Weights of a small self-supervised image encoder: trained on aerial photos of the United States (SatlasPretrain).
Rows from block 3 of a small self-supervised image encoder, named by matrix and row number. Rows with one number belong to one neuron. Each number is 128 + 24 x the weight over its row's rms, rounded and kept within 0 to 255. All counts start at 0. After the name is the row's rms in percent of the matrix's.
After each neuron's rows are labels from the 100 images, of 14848, where the neuron reaches its highest value: "top examples" is what is common among them. Only what is clearly more common there than usual is listed. The data: aerial photos of the United States (SatlasPretrain).
# fc1: MLP up (model.blocks.3.mlp.fc1.weight, 768x192), inputs 0-191
# fc2: MLP down (model.blocks.3.mlp.fc2.weight, 192x768, transposed), outputs 0-191

fc1.377 123 [169 126 145 100 137 186 161 120 139 109 150 159  93  90 131 152 133 135  99 106 134 131 126 132 103 129 114 129 115 125 162 177 143 130 102 140 137  92 166 129 168 143 118 140 109 133 159 106 137 155 158  95 115 143  71 143 136  95 143 113  88 135 152 156 102 125  84 112 146 178 106 104 153  96 105 126 139 146  97 122 138 142 125 137 104  89 137 129 122 116 111 148 128 112 142 120 133 117 126 163 151 117 102  96 141  86 113 126 127 137 156 140  44 130 114 133 102 158  98 135 107 151 132 155 140  91 115 159 113 104 150 133 104 141 118 128 112  87 101  96 146 155 144 111 158 133 154 154 133 136 136 124 130 128 139 136 131 113 170 126 115 177 123  75 117 144 138 105 101 173 102 140 146 183 167 144 107 139 156 147  93 175 113 128 115 181 101 156 137 138 110 134]
fc2.377 189 [107 139 110 176 110 142 117 132 140 126  70  73 160 120 132  28 140 128 128 150 152 148 118 148 148 109 116 126 130 137 116 113 128 127 161 151 147 117 131 165 105 106 146 145  82 135 100 141  78 124 154 152 123 111 171  86 129 132 114 143 120 131 117  77 137 151 119 169 131 101 138 139 182 126 200 137 147 110 157 115  96 130 117 110 134 154 110 131 144 118 110 143 133 138 122 137 120 104  94  98 107 152 152 144 144  68 130 119 149 147 117 126 149 116 160 156  96 106 123 142 127 121  99 117 124 159  99  67 111 151 138 126 100 169 122 160 109 119 211 136 123 115 125 146 140 121 107 134 115 164 138 134 118 118 138 114 103 131 133 114  87 108 112 122 122 145 143 133 150  95 109 126 134 133 159 144 123 134 135  98 130 119 154 123  99 124 111 110 160 179 117 137]
top examples: building

fc1.497 106 [172 148 126 126 155 141 105 120  98 152 143 197  98 114 146 183 137 149 157 138 111  94 108 107 151 173 119 118 125 115 164 160 146 138  89 156 126 150  96 113 140 163 117 101 138 118 131 125 129 135 115 102 177 195 143 117 120 120 150 105 111 121 134 207 120 123 129 134 146  84 102 107 102 145 155 108  85 118 125 127 134 142 134 141 176 117 175 139 115 146 158 135 125 105 129 112 147 118 132 163 107  88  83 120  92 150 133 160  82 107 123 136 108 179 105 140 135 126 123 134 126 132 133 147 104  96 107 154 157 139 118 152 150  99 133 131 116 108 110 116 112 115 128 108 117 135 136 117 162  91 122 105 128 127 115 117 139 134 129 112 119 106 172 148 174  97 127 106  92 136 158  91 107 113  90 109 124  88 116 118  98 123 156  99 105 135 156 138 154 113 109  85]
fc2.497 126 [134 157 146 151  77 120 141 131 116 129 133 107 138 114 145 120 115 134 126 140 140 100 149 117 127 149 163 134 134 103 123 160 122 125 147 125 112 133 105 139 174 114 120 147 145 142  61 174 112 114 114 148 124 111  71 149 135 119 128 157 148 160 158 104  92 150 139 127 126 102 137 128 152 136 141 139 172 150 131 129 136  85 145 125 134 135 120  87 130 126 125 131 167 149  84 100 122  87 174 116 104 219 163 132  94 123 113 142  88 136 149 132  72 146 158 140 168 113  93 112 122 111  76 118 101  99 117 125 161 131 125 112 126 171 117 155 145 128 115 128 120 145  84 131 101 150 106 131  95 110 169 163 132 127 132  85 104 190 108 125 138 124 128  97 129 154 148 126 151  79 161 100  88  97 133 144 152 126 114 139 163 110 151 140 110 147 132 108 109 122 117 135]
top examples: crop field

fc1.345 144 [137 151 137  86 138 138 134 124 132  85 107 145 122 119 132 157  70 139 123 137 146 163 137 101 194 138 124 153 129 131  88 148 134 142 108 119 110 142 183 174 122 121 125 130 110 132 153 132  99 138 116 153 116 131 185 167 116 138 121 130 116 112 116 164 120  88 128 110 134  99 115 152 147 122 125 147 140 133 126 158 116  96 105 102 139 102 122 168 110 108 118 128 132 125 134 193 151  91 100 143 154 122 141 108 106 106 112 142 103 104 151 143 182 105  88 114 169 103 133 120 100 140 141 111 137 145 167 161  73 144 138 127 150 158 141 116  77  81 101  87 119 112 165 110 152 105 130 141 134 129 126 124 129  88 123 149 145 151 139 116 151 100 123 124 128 142 125 161 118 166 118 153 142 104 141 132 102 227 157 120 124 156 121 142 100 117 111 142 138 153 132 159]
fc2.345 146 [141 134 117 113 131 135  71 122 159 129 150 125 129 114  91 137 160 126  88 104 129 148 100 138  84 141 146 125 126 139 179 128 153 143 168 132 113 116 124  58 139 133 136  92 122  99 149  93 143 136 165 141 143 116 100 107 122 117 120 142 112 148 106 111 140 150 110 103 117 137 128  73  86 135 124 121 107 117 118 112 131 122 150 157 101 134 118 138 103 123 136 121  90 132 136  93 127 139 112 143 112  93  70 144 156 188 145 118 121 182 114 101  96 176 111 121  92 168 136 152 183 101 114 149 114 121  89 165 181 127 116 148 153  99 113 102 155 126 107 132 152 144  85 153 139 127 105 133 100  97 145  97 146 141 130 112 158  89 124 149 128 126 126 138 143 113 138 120 151 122 139 148 117 126 121 114 127  39 119 124 142  84 109  95 167 145 138 124 112 109 133 112]
top examples: building

fc1.307 133 [144 173  98 123 102 124 144 107 130 153  92 124 138  61 148 140 126 146 144 178 163 100  91 129 122 145  94  92 123  99  99 151 131 149 149 133 148 116 111 117  92 123 119 125 143 160 117 108 131 115 109 111 173 121 178 163 131 139 157 132 113 117 151 117 129  97 134 103 160 144 126 131 147 156 178 161 130  68 150  97 117 108 146 104 132 124 150  79 120  74 117 136 111  85 128 128 103  86 137 149 128 113 153 122  93 125  69 109 104 133 181  90 139 160 147 148 150 130 129 126  99 126 123 129 110 105 153 144 155  81 163 132 110 129 124 115 136  83 114 123 106 130 178 117 118 108 125 139 126  90 131 118 166 139 162 139 142 140 120  96 140 136  95 120 133 139 169 139 123 154 120 128  57 144 113 162 136 142  94 104  93 132 143 143 128 112 128 152 124 121 117 104]
fc2.307 212 [148 139 171  92 122 149 137  65 154 164 115 144 128 160 135 141 122 117 139 139 131 145 121 107 148 129 150 143 144  76 130 150 120 137 137 124 141 123  73 156 169 127 179 146  97  46 140 107 166 137 117 177  99 110 133 145 114 118 106 129 111 131 103 149 142  91 127 123 136 156 133  73 147 128 122 185 143 148 101 144  75 117 128 119 129 124 179 119  74 132 148 137 141 155 135 124 148 122 163 163 118  97 111 113 136 124 102 103 108 119 128 134 118 121 146 128 108 129 123 134 156 143 111 136 125 181 120 121 129 127 118  88 148 109 134 100  94 147 159 103 111 106 125 111 138  95 145 161 170 157 141 131 122 108 132 118 176 126 118 105 110 121 149 102 153  99 120 122 115 129  72 164 150 137 136 127 128 147 154 102 146 100 104 162 112 124 118 102 116 194 110  98]
top examples: building

fc1.442 125 [164 110 118 108 142 121 119 102 110 128 160 184 132 116 163 177 151 102 154 150 126 140 137 109 133 133 135 126 154 111 130 127 131 134  81 122 144 183 171 124 126 136  65 139 137 123 183 104 113 131 124  88 143 110 147 112 120 113 105 144 123 157 115 218  88 156 129  87 131  95 123 175 111  90  93 110 144 141 130 147 135 128  94 128 160 120 153 160 123 141 135 125 133 125  98 104 156 142  93 111 103  82 142  80 123 150  95 149 134 131 144  94 158 115 115 103 117 133 147 124 131 148 149 133  99 120  88 149  92 166 108 110 178 156 164 119 140 133 105 126 149 136 120 150 146 125 104 129 135 159 145 187 125 126  76 120 117 131 148 155 146 127 156 138 123 165 128 135 129 126 125  85 101 128 135 121 114 156 110 127 132 139 121 158 110 149 161 162 116 103 149 144]
fc2.442 148 [101 111  85 174 116 129 173 135 123 152 153 125 109 157 127  94 128 146 111 118 141 163 117 103  97  92 123 147  87  93 145 128 160 151 175 110 125 148 121 122 127 114 143 122 160 163 109 119 145 147 142 103 153 153 124 135 147 132 145 168 122 140 170 114 141 120 101 126 131 166 185  85 107 137 156 141 102 142 147 103 106 135 111  99 119  87 121 110 113  98  84 157 114 120 129  97  96 180 173 121  66 140  96 123  98 145 134 171 147 130 131 132 112 130 168 113 137 137 104 159 133 112 155 131 155 154 132 112 175 134 153 137 114  79 105 171 143 153 151 107 150 168  91 139 148 109 152 140 112  64 155  88 160 145 157 118 106 122 104 111 139 116  98 115 129 154 135 122 128  87 117 101 142 105 132 101 139 120 135 142 112 148 102 138 138 131 128 157  92 115 142 124]
top examples: building

fc1.585 149 [171 105  89 145 116 148 169 140 140 104 120 129 116  95  96 141  99 150 118 108 130 164 120 115 157 146 119  67 142 134 119 186 158 136 101 166 154  83 140 145 143 136 129 139 112 120 149  87 109 162 161 115 140 119  97  95 139 124 112  91 114 175 125 134 110 154  89 110 146 173 123 129 118  93 100 159 118 157 142 131 179 179 120 113 115  84 162 106 130 128 126 166 130  99 110 165 142 116 127 131 104 104 149  84 137  85 121 126 127 139 147 124 105 102 158 128 122 167 134 134 125 159 108 130 112 114 113 147  98 156 150 108 113 165 136 128  84  97 110 110 130  83 124 138 137 119 149 133 128 118 154 192 117 136 145 123  83 137 143 113  98 150  89 122 130 134 128 108 123 164 106 129 152 151 155 145  75 111 145 158 141 162 141 138 140 179 123 132 151 134 135 146]
fc2.585 245 [119 130 112 181 119 111 140 139 140 154  98  65 139 143 129  48 157 134 120 146 159 153 116 126 129 123 132 117 116 114 115 116 164 126 172 128 151 149 129 135 118 161 136 117 120 137  71 144 116 137 124 148 104 111 162 129 133 130 133 123 112 111 149  71 128 166 113 162 170 118 139 120 183 149 240 126 100 100 157  91  88 131 152 110 118 178 120 114 125  99 114 151 149 134 158 124  91 112 143 102 112 146 122 168 135  96 120 143 131 137 129 131 127 117 146 170  81 118  97 127 109 123 107 131 143 164 115  94 159 105 128 116  96 133  88 172 133 123 169 159 128 137 142 121  95 153 122 148  95 161 111 127 142 118 151 131 101 137 119 107  98 135 104 122 141 139 153 134 148  99 114 118 116 153 116 158 124 109 121 110 117 129 136 105 115 112 129 141 140 158  94 123]
top examples: building

fc1.575 146 [151 145 113  74 108 125 102 139 162 149 145 151 159  99 155 157 149 126 154 160 137 115 118  81 113 129 158  98 138 106 131 152 137 141 144 134 137 104  91 118 148 125 131 119 149  95 148  95 162 108 129 140 144 137 165 147 120 123 117 122 102 118 136 147 118 147  89  88 135 149 122 117 133 117 186 137 111  98 126 110 126 120 150 119 110 154 153 115 104  95 164 163 146  94 162 133  96 124 168 160 129 109 132 111 123 152  79 122 100 139 115 167  93 117 141 132 116 135 164 107  99 160 129 157 137 149 166 154 160 133 148 111 148 111  91  94 149 111 106 133 137 101 183 119 139  98 105 149 121 103  97  96 159 111 151  89 146 137 102 124  93 120 120 112 167 124 141 132 121  47 117 140  92 124 121 193 132  71 139 143 129 157  99 157 106 122 151 113 143 128 107 132]
fc2.575 177 [126 127 153  91 133 155 131 124  89 110 154 148 143 138 140 129  59 130 103 129  97 124 148 132 117  79 145 174 136 111 117 109 125 130 108 132 134 101 122 146 155  82 140 161 105 124 147 141 149 138 139 103  98 118 118 117 115 136 106 127 144 133 131 149 147 103 112 144  85 134 145 142  91 135  34 111 183 152 108 148 131 117 122 129 121  79 141 146 159 138  94  91 153 159 124 148 131 140 104 115 137 129 147 113  98 139 152 130 130 120 140 135 163  98 136 127 179 124 133 171 155  84 129 120 111 125 138  97  78 151 111 138 159 133 163 102 124 134 185 121 139 164  73 148 149  99 138 104 127 112 125 159 114 137  98 142 116 123 164 127 142 134 139 120 150 147  99 127 164 194  93 135 150 112 133 101 107 199 102 126 140 116 102 134 124 117 148 130 127 125 144 108]
top examples: building

fc1.710 153 [141 169  82 117 139 121 131  90 156 120 158 155 135 119  94 155 142 153 123 123 129 143 125  94 185 138 145 145 161 138 149 175 139 146 138 159 122 112 126 111 136 114 145 120 138 155 152 112 134 113 156 153 133 189 138 156 104 130 128 106 115 157 128 143 127 137 127 127 151  64 118 154 144 109 176 136 136 103 137 108 170  97 172 126 165 154 140 152 105 127 128 160 130 112 106 128 124 113 173 160 134 130 121 105 136 147  80 132 113 134  82 137  85 124 111 110 118  81 137 134 160 156 131 129 104 159 116 154 174 145 134 112 115  94  90 131 116 117 110 122 117 118 124 113 153 131  72 123 157  87 152  73 125 118 151  97 128  99 113 143 107  76 114 108 126  91 156 111 139 125 159 114 112 112 116 149 126  93 152 158 188 143 131 138  92 109  90 101 142 135 131 159]
fc2.710 189 [129 122 124  67 143 132 149 152 120  90 156 158 135 124 106 184 116 112 106  98 123 107 120 124  91 116 142 115 133 143 134  90 117 122 123 131 144 106 153 109 138 115 118 135 147 133 150  99 175 133 167 111 147 105 134 169 115 111 105 152  99 141 102 158 152 130 142 100  97 208 124 105 112 122  71 111 150 147 100 128 118 116 100 132  80  77 158 130 118  84 115 127 101 120 129 132  82 149  95 119 137 137 141 112 124 137 147  76 165 121 153 125 128 129 119  94  95 165 140 131 144 110 164 139 154 115 169 160  89 119 153 119 166 121 167  89 124 172 114 134 149 152 126 140 170  96 129 141 111 123 114 158 130 150  94 132 117 133 140 124 128 122 102 100 132 151  92 108 120 121  59 139 152 136 169 117 129 161 135 121 126 119 103 150 149 147 167 126 103 125 100 146]
top examples: building

fc1.741 154 [131 131  80 180 175 147  96 128 125 147 152 157 131 127 113 162 187 126 143 122 140 153 144 138 138 138 132 162 119 117 169 173 129 134 127 124 137 126  86  96 141 121 106 109 155 113 145 119 121 137 162 128 156 182 105  73 136 156 141 135 107 127 159 150 106 126 118 118 116 130 114  88  94 106 197 129 114 128 127 109 150 169 151 147 168 138 116 144 161 129 124 110 126 114 135  87 144 128 155 147 109 128 101 110 147 116 107 135 152 101 120 128  49 162 149 119 102 140 137 115 155 136 133 148 121 109  96 161 183 143 128 110 122 102  86 150 101  92  91 160 123 146 125 146 142 175 155 144 131 110 132  98 144 104 135 131 111  96 123 138 117 136 139 116 153 113 155 114 134  97 128  75 144 131 129 143 119  63  99 155 137 128 117 124 114 170 117 162 107 125 160 138]
fc2.741 123 [ 98  94 130 131 150 122 140 141 124 120 138 146 134 127 113 120  43 136 123 130 126 115 145 138 133 124 122 132 140 117  72 129 146 117 100 121 130 118 135 184 115 133 162 147 103 145 133 141 120 137 105  94 110  97 160 165 139 138 136 127 117 113 131 138 111 139 168 117 131 181 143 174 132 126  67 134 132 156 124 139 101 130 104 116 127 112 131 143 113 135 114 127 131 128 116 172 126 137  96 139 111 114 145 112 112  29 149 159 138 122 141 137 205  62 123 134 183 116 119 135 109 102 137 147 141 132 136  84  68 124 110 116 148 152 182 175 108 136 161  95 123 139 159 119 125 132 141 123 133 154 149 157 116 135 108 163 136 124 164 121 131 142 112 134 115 136 121 138 115 180 111 143 140 151 146 123 128 205 139 103  96 149 144 120 126 126 124 122 138 110 137 115]
top examples: building

fc1.153 136 [ 94 112 124 114 143 102 105 128 122 174 156 198 139 117 117 135 146 162 170 161  98 127 140 150 127 143 122 140 126 142 148 110 105 108  87 103 117 131 106 134 117 161 127 126 114  82 140 133 157 107  81 142 113 132 146 111 130 128 140 109 117 109 104 163 138  97 144 117 126  74 123 148 127  98 111 123  71 130 133 171 110 157 106 149 146 125  92 121 152 177 178  89 110 122 115 158 145 145 123 148 162  90 113 137 148 122 136 129 150  74  80 122 129  82 110 145 111 186 118 118 120 121 176 113 162 173 109 128 105 110 104 136 100  81 153 121 127 154 129 115 113 126 119  96 106 140 161 111 145 131  97 113 128 114 147 145 154  66 107 125 138 122 186 131 115  84 103 139 106 110 126 148 128 136 101 128 132 138 128 144 127 102 149  80 132 108 129 132 131 135 123  90]
fc2.153 240 [135 155 171  96 124 134 157  98 133  79 120 113 110 164 126 131  93 117  99  96 155 119 142  97 182 118 169 125 113 125 105 134 113 122 152 129 143 133 126 165 168 100 141 139 130 139  83 119  90 118 124 127 112 114 131 173 123 118 114 125 140 150 141 101 128 163 117 128 120 183 148 132 127 155 132 135 193 166 107 110 143 114 119 123 122 119 163 112  89  74 100 173 179 136 123 135 122 103 154 114 124 162 175 152  85 115 120 141  90 145 178 130 113 170 141 122 154  89 132 127 131 155  95 153  88  95 143 110 119 137 134 107 146 173 116 117 135 111 166 130 127 124 130 140 122 107 122 149 111 161 173 147 124 132 127 104 124 196 156 133 115 137  89 115 144 160 136 106 118 149 119 132 127  94 168 128 113 162 141 113 125 149 146 181 110 139 149  99 137 145 124 127]
top examples: crop field