config.toml
arch = "vit"
model = "self-supervised image encoder"
dataset = "aerial photos of the United States (SatlasPretrain)"
train_examples = 203450
image_size = 48
crop_scale_min = 0.2
horizontal_flip = true
color_jitter = 0.4
cutout = 0.4
method = "barlow_twins"
norm = "rmsnorm"
norm_position = "pre"
activation = "gelu"
mlp_ratio = 4
head_dim = 32
fused_qkv = true
bias = "all"
qk_norm = false
parallel_block = false
dropout = 0.05
inner_norm = false
patch_size = [8, 8]
conv_stem = true
layers = 10
width = 192
positions = "rope"
pooling = "mean"
projector_hidden = 512
projector_out = 512
projector_hidden_layers = 1
init = "xavier_uniform"
residual_init = "zero_last"
optimizer = "adamw"
lr = 0.002
beta1 = 0.95
beta2 = 0.999
eps = 1e-08
steps = 10000
batch_size = 256
epochs = 12.6
lr_schedule = "wsd"
decay_fraction = 0.3
final_lr_fraction = 0
warmup_steps = 500
weight_decay = 0.3
Rows from block 5 of a small self-supervised image encoder, named by matrix and row number. Rows with one number belong to one neuron. Each number is 500 + 40 x the weight over its row's rms, rounded and kept within 0 to 999. All counts start at 0. Numbers have three digits each. After the name is the row's rms in percent of the matrix's.
After each neuron's rows are labels from the 100 images, of 14848, where the neuron reaches its highest value: "colour at peak" is the nearest of a few named colours to the mean colour under the peak; "strongest on" is what is common among them. Only what is clearly more common there than usual is listed. The data: aerial photos of the United States (SatlasPretrain). In brackets: how many of the 100, against the usual share in percent.
# fc1: MLP up (model.blocks.5.mlp.fc1.weight, 768x192), inputs 144-191
# fc2: MLP down (model.blocks.5.mlp.fc2.weight, 192x768, transposed), outputs 144-191

fc1.672 115:523470537534491444522488613506482567425466504448514469532500506479544521474460484471432482526537483437490495496520504503439556522492523491514433
fc2.672 077:512523486513477500500541498513424491439541550534508438535534499526562511519636514490478542508474481454493605466508502514518489507424511445579490
colour at peak: grey (88 vs 57.4)
strongest on: building (92 vs 41.7)

fc1.85 147:482538568518543512423546498473518534580537545577588514510501494458451535522496577555505548460508518547505519538514473488502456430437539520494536
fc2.85 221:499454435496458449574485475543535439496490539483437447480476492562592455468540504544477525515445446509480471432464558490507514567521454452488443
colour at peak: grey (88 vs 57.4)
strongest on: crop field (37 vs 9)

fc1.381 135:518543503526466485476420499511568565507461500425467493501458496478556477543535512541429553504582496463481582440506499479549413520560499489456477
fc2.381 216:508518473503552532529466474441541437522519490502462499529558526486514487530376587514453573468461568413521545527524440514528617481459450559448473
colour at peak: pink (31 vs 3.5)
strongest on: building (78 vs 41.7)

fc1.749 119:483565454463594475428498476564477509504543457513518549498519534486525487419531531483503484484483458472499458462514543499487502511504527519495542
fc2.749 189:507543517483494533456528442532438536470484455471545525481484437521526568570530467521545518497491556461493507557539392518462598470496459487497567
colour at peak: brown (70 vs 36)
strongest on: crop field (64 vs 9)

fc1.199 118:568468383522515508487585501486540486506494443511424446470503548517491503523489449494500535442447499453468438508505498528487485510536464453490550
fc2.199 161:566448500516482476612535493506525430534514487503494392434552453510498485478552485441566506519481518476500556503579495515553476468512477469547542
colour at peak: pink (31 vs 3.5)
strongest on: building (85 vs 41.7)

fc1.410 147:580461441505513503524533511495520479530457450526429449463535540530469509517519479448507496437451496483496468482496487523546543506535474477539564
fc2.410 206:544470457521485490565482542527501392436461484508451453470567445485536502511528513457528504547478481422493552467573517506539435445520507520548511
colour at peak: pink (37 vs 3.5)
strongest on: building (93 vs 41.7)

fc1.461 131:485513507484523403613454566490567601510468450528521543531504479445530500494404586538440471477502503468529487544493487480502505476514509446581423
fc2.461 191:568482417423466532529503515489517434451517464503482518497522440580463508486487531503562476493497471479539479554550487488569577471465483548481610
colour at peak: grey (87 vs 57.4)
strongest on: building (77 vs 41.7)

fc1.600 125:562471518557495453407488467540575498498519517496537442453449490540525484537469487534500579488500469530493528512523474553494431454520468467491467
fc2.600 071:521544503511474425462479570537418486390537529467465491536483540493512518525492473447459471511514474561505432547463555515512539566480475553547492
colour at peak: pink (58 vs 3.5)
strongest on: building (67 vs 41.7)

fc1.684 137:541495463504508465536431536543513505428495493496488482450469511436530479461569593468468416495489504399520534461513520500413497507462563506468525
fc2.684 205:496484436504488447507480571552512421458505506530472479530477554537494477516479449537502494467448496490537461491525470514483571536548545518483543
colour at peak: grey (96 vs 57.4)
strongest on: building (100 vs 41.7)

fc1.665 138:544460495522536513467603468506499529487506491518503449425450544534502481508511453473505577451462494497490495524562487515458511476479524461515443
fc2.665 124:545514564518552457519486555511534472484467523540506465526511524521483519507590529483512513436461485483502480546474482563510527503514478525558457
colour at peak: pink (27 vs 3.5)
strongest on: crop field (25 vs 9)

fc1.527 150:503500595569492523529545506526478560431487494513579489517482500478555445515550439492431534476552495547413511543493472501488523550439493453535484
fc2.527 174:505514481469531514456484437478521550559477415518471594511428560471491468515395504537451530536551520504467516525509513488479517489525569595420448
colour at peak: grey (95 vs 57.4)
strongest on: building (69 vs 41.7)

fc1.11 152:495458537526523425557515600499481502535520534510521554510473494494450481389528453470525510496504397519430456509540495516457523563527535490507493
fc2.11 172:541519502512483515519453481454494513544513494509475486426458485471517477488431507540512502538476535561531474508525544533484474422479451495448585
colour at peak: black (30 vs 1)
strongest on: crop field (42 vs 9); river (26 vs 2.6)

fc1.473 119:556495474550508486483500487502447445483552515506524483484456490565475483435434442472513481514476447533481467534499460547471527526493515501481499
fc2.473 123:507499506574438482511480528514500469452542543487517479486455462525553513513500479489531563506491489577463455429552471529392498471517494467465614
colour at peak: black (30 vs 1)
strongest on: river (26 vs 2.6)

fc1.353 137:475506540565463414528449501504549588605521499526553504535448515466600514513543522593477520521538520544453474413508476496504495535576556503486463
fc2.353 199:555486464542525514480541475547424431484509424458476507497517481514461482452508469425434557498480474446498514553569509529509600536413483498483437
colour at peak: grey (90 vs 57.4)
strongest on: building (93 vs 41.7)

fc1.679 103:528535492538574475486502492503501469532513482528470501567544567508496497451416533539520514425440421467472442468492491484472502539532489468504476
fc2.679 134:506552540496478505538492481513452497430582501478524533472520465500573490459499524435562521539535561529510534444538463562427559494512494534566616
colour at peak: black (41 vs 1)
strongest on: crop field (48 vs 9)

fc1.763 120:475530571499571533506555495423458521523593500522503566492481580444498471479470481468513464443509500536462495539504513551474518538534515499525449
fc2.763 205:452431516487432411619535565523562440511529522469560424482460470516530443427531472513473542498467492545523498498593529493574549500458442452479505
colour at peak: pink (33 vs 3.5)
strongest on: crop field (40 vs 9)

fc1.512 126:517497524577472449470541531500463495507550569521533485449442528561506458496508494507563494544562443556449488574508495512476516527473551487507534
fc2.512 203:455454481538523609566494436465585457534485456471516469492557441444491465530499489499473522519443486524482547459477490534551432457505468471557427
colour at peak: brown (67 vs 36)
strongest on: crop field (37 vs 9)

fc1.524 132:560489475492488464395509511502512452501500523549465451518439545552541535530496534503458463489546496489479472491529478503446528516531474544528566
fc2.524 161:459508424505523582519542370523493470526532492491434518455484513512478516503492431505483459528479503485496466527508506486442530484466544447501539
colour at peak: brown (68 vs 36)
strongest on: building (72 vs 41.7)

fc1.632 104:498533487472603473431507485533473463512569479513516531486523545478511491438512568463517507477495476480505460496528519521515507499474548527471553
fc2.632 167:499528492482477520486536445556454549484471478458555514480469428533542584574504457518501497511478565474473492499531420502450590508505449455472540
colour at peak: brown (64 vs 36)
strongest on: crop field (48 vs 9)

fc1.176 172:551537493503539558517464453481458584505489549448543487456526430484546492483527539518416584552518461537496505437547478507490495448536523460474467
fc2.176 144:480505551555459470487498550527480513452543555459473516457486598518521479483496467451511440546530486457480458513508575554462464509502513496452512
colour at peak: grey (92 vs 57.4)
strongest on: building (94 vs 41.7)

fc1.69 120:544445457464560491534501500497456466467512508512521454519518440534486526472555514467530572515488415535529448530539465506510571417425476471570542
fc2.69 103:508461436549448488455585482495497477628496447446438486465510593468487490469452497532503466474514493532430512563459541468495492606427510464453461
colour at peak: brown (82 vs 36)
strongest on: building (70 vs 41.7)

fc1.537 106:603434475533512530521545473483499498510478478499479476469488567596450519488499425442490519477444492506518485489493417493463513557541481463482476
fc2.537 136:539491516546440481525527483538449414432559509503520478508563457488522483522475474480575528478456480477489534511566478502575536483497428485554557
colour at peak: pink (39 vs 3.5)
strongest on: building (77 vs 41.7)

fc1.605 122:503485492477525581447542516499495451505480480467513511555576507469464513457510488455447489451490497453548459472493514491538497479451519532446543
fc2.605 182:513487464516528491504457471519461475501450489532502515494426473492475465524465416388435519529507560492416493576478539516464512485489573486491421
colour at peak: brown (64 vs 36)
strongest on: crop field (30 vs 9)

fc1.4 126:527502499518567536520486495507530552519454533497518475483508497436496505458500594500493428520492478557508581471497496508542462524478530481510475
fc2.4 118:521506560556502535497524555446472539488485434433463522436523559505519501512431458533576521523509539486498454528545428567574521483566463523511492
colour at peak: pink (40 vs 3.5)
strongest on: building (88 vs 41.7)

fc1.664 137:476455480481515521574564540481473485499487514544496477553495541509519485526437516418503449489525501529480493550494519488408487486479599485545464
fc2.664 135:449511454488455430587559516516537417519530502543541440505479526553503476475438531459421564483460475500459420460497544452460496580488420433463455
colour at peak: grey (91 vs 57.4)
strongest on: crop field (71 vs 9)

fc1.695 152:534515429498507467545438527554502488394485496527498508474499500445549489482560585474477407491472499407529520458507519519467519514473537487517549
fc2.695 244:500456413535436462540478552562516422465480477524464486512453520552514481518492482500473468496447519490543515456535482498440538527515524506531531
colour at peak: grey (95 vs 57.4)
strongest on: building (99 vs 41.7)

fc1.364 158:494580482542477523512475461530454581480519512521507576502514482547556522500490523489388496537498484528483489441509549503508516573570469439477477
fc2.364 277:455546496544439490532473514550497484553463566513483552480492519517556459533527525581435559515458471450481521486513575514466489477458512476527453
colour at peak: grey (93 vs 57.4)
strongest on: building (100 vs 41.7)

fc1.307 155:542472560537519468526403591511453534528531533511431485541479535568488483410558525490495443524482497430545510457517568566435537555498515490473465
fc2.307 193:445549506498563475511441615517543470414525460522442476510565501550519518538505490478440428464535560404520486452427525561603468495571477546540499
colour at peak: grey (90 vs 57.4)
strongest on: building (93 vs 41.7)

fc1.552 132:528489472503505447548411525563518500433486513511490498492476538444557479465559570503469400497477501413528516433504500505444514542482563492520527
fc2.552 222:490486444512495490554494567543517412441480464492460497516490524551515487524484435524465496464464484485542481476529476526484567492519525538528536
colour at peak: grey (96 vs 57.4)
strongest on: building (100 vs 41.7)

fc1.660 145:530569566548515479435530489509559493457558566569506498424461501459516463498475570496498549509528501508447534558545495523470470443506545523435486
fc2.660 201:493410493481467490486470514514461502557479563477476426567542510505485519480521456504510493475458548534595476448473521469485531551474518462523459
colour at peak: pink (40 vs 3.5)
strongest on: building (84 vs 41.7)

fc1.680 142:472483478532460445530497496537519476446526567528505495483477543519559470536532450512450513517491441527485420481496516474505540577522579502510478
fc2.680 230:451508547530555580517505497439519504439482483480490462512516432445493490511535461466496508494449390496497521484513470593477463395476468543523458
colour at peak: brown (73 vs 36)
strongest on: building (67 vs 41.7)

fc1.234 129:588460462480536488509492472518449453457540506488497445492524455516481524444563516445520509508479432512528463489555488529519562442418495501531568
fc2.234 095:534473397575514439496531482485544520575499484476440489473485554477456501464499562509475444478504510518396487571478541493510490567468501470449465
colour at peak: brown (75 vs 36)
strongest on: building (69 vs 41.7)

fc1.590 157:529563481525512491544460513519491475439461507481447473519532531514580480528445530467441537477525498473486587493496439532554532511503549485580425
fc2.590 210:505508504481518496543521446512457505532555473487553540552460479541428526499475520480568516508535418522486472534557536500440462435490525486505575
colour at peak: grey (94 vs 57.4)
strongest on: building (73 vs 41.7)

fc1.68 152:465515574496477460498485562469532531496452475521549491549494506458507519514430448499508532489517482548465445512479514454489496516565531540502430
fc2.68 250:443493473519459519555556527500547490461551501490499477461485494529509513503480510447516456513510489525544417567587502497448535513463486496499555
colour at peak: grey (89 vs 57.4)
strongest on: crop field (26 vs 9)

fc1.222 151:465493446501537504542555519517500426489495509531476511582521529491532485498412526435474400489525493483502553536497562504471494510434543476545478
fc2.222 137:448484469502499478568556458540527456526527563522625477515457522524484482490417502531474479462434494488481408499497510519459444535470436430455459
colour at peak: grey (95 vs 57.4)
strongest on: crop field (72 vs 9)

fc1.574 149:507493495532499470551461529526488504525468489462463484523520536477573519511456526446434525450499503444531553505497444495493521473426507469613432
fc2.574 218:515490419491437513551527472516520455485522544490510517507458488556470477548488482456535466549522428549481455504575507543420515494506552517469607
colour at peak: grey (90 vs 57.4)
strongest on: building (80 vs 41.7)

fc1.511 169:528473570500500418534467556505591597479482485529512514459511491473535450508455478554434491459508524496477494541492474504494501497548500511506406
fc2.511 238:564464470450578559536538465487554462477487476494514484469537452501453453434446498501590483475508449540492496604492477465590583520448494484476548
colour at peak: grey (95 vs 57.4)
strongest on: building (97 vs 41.7)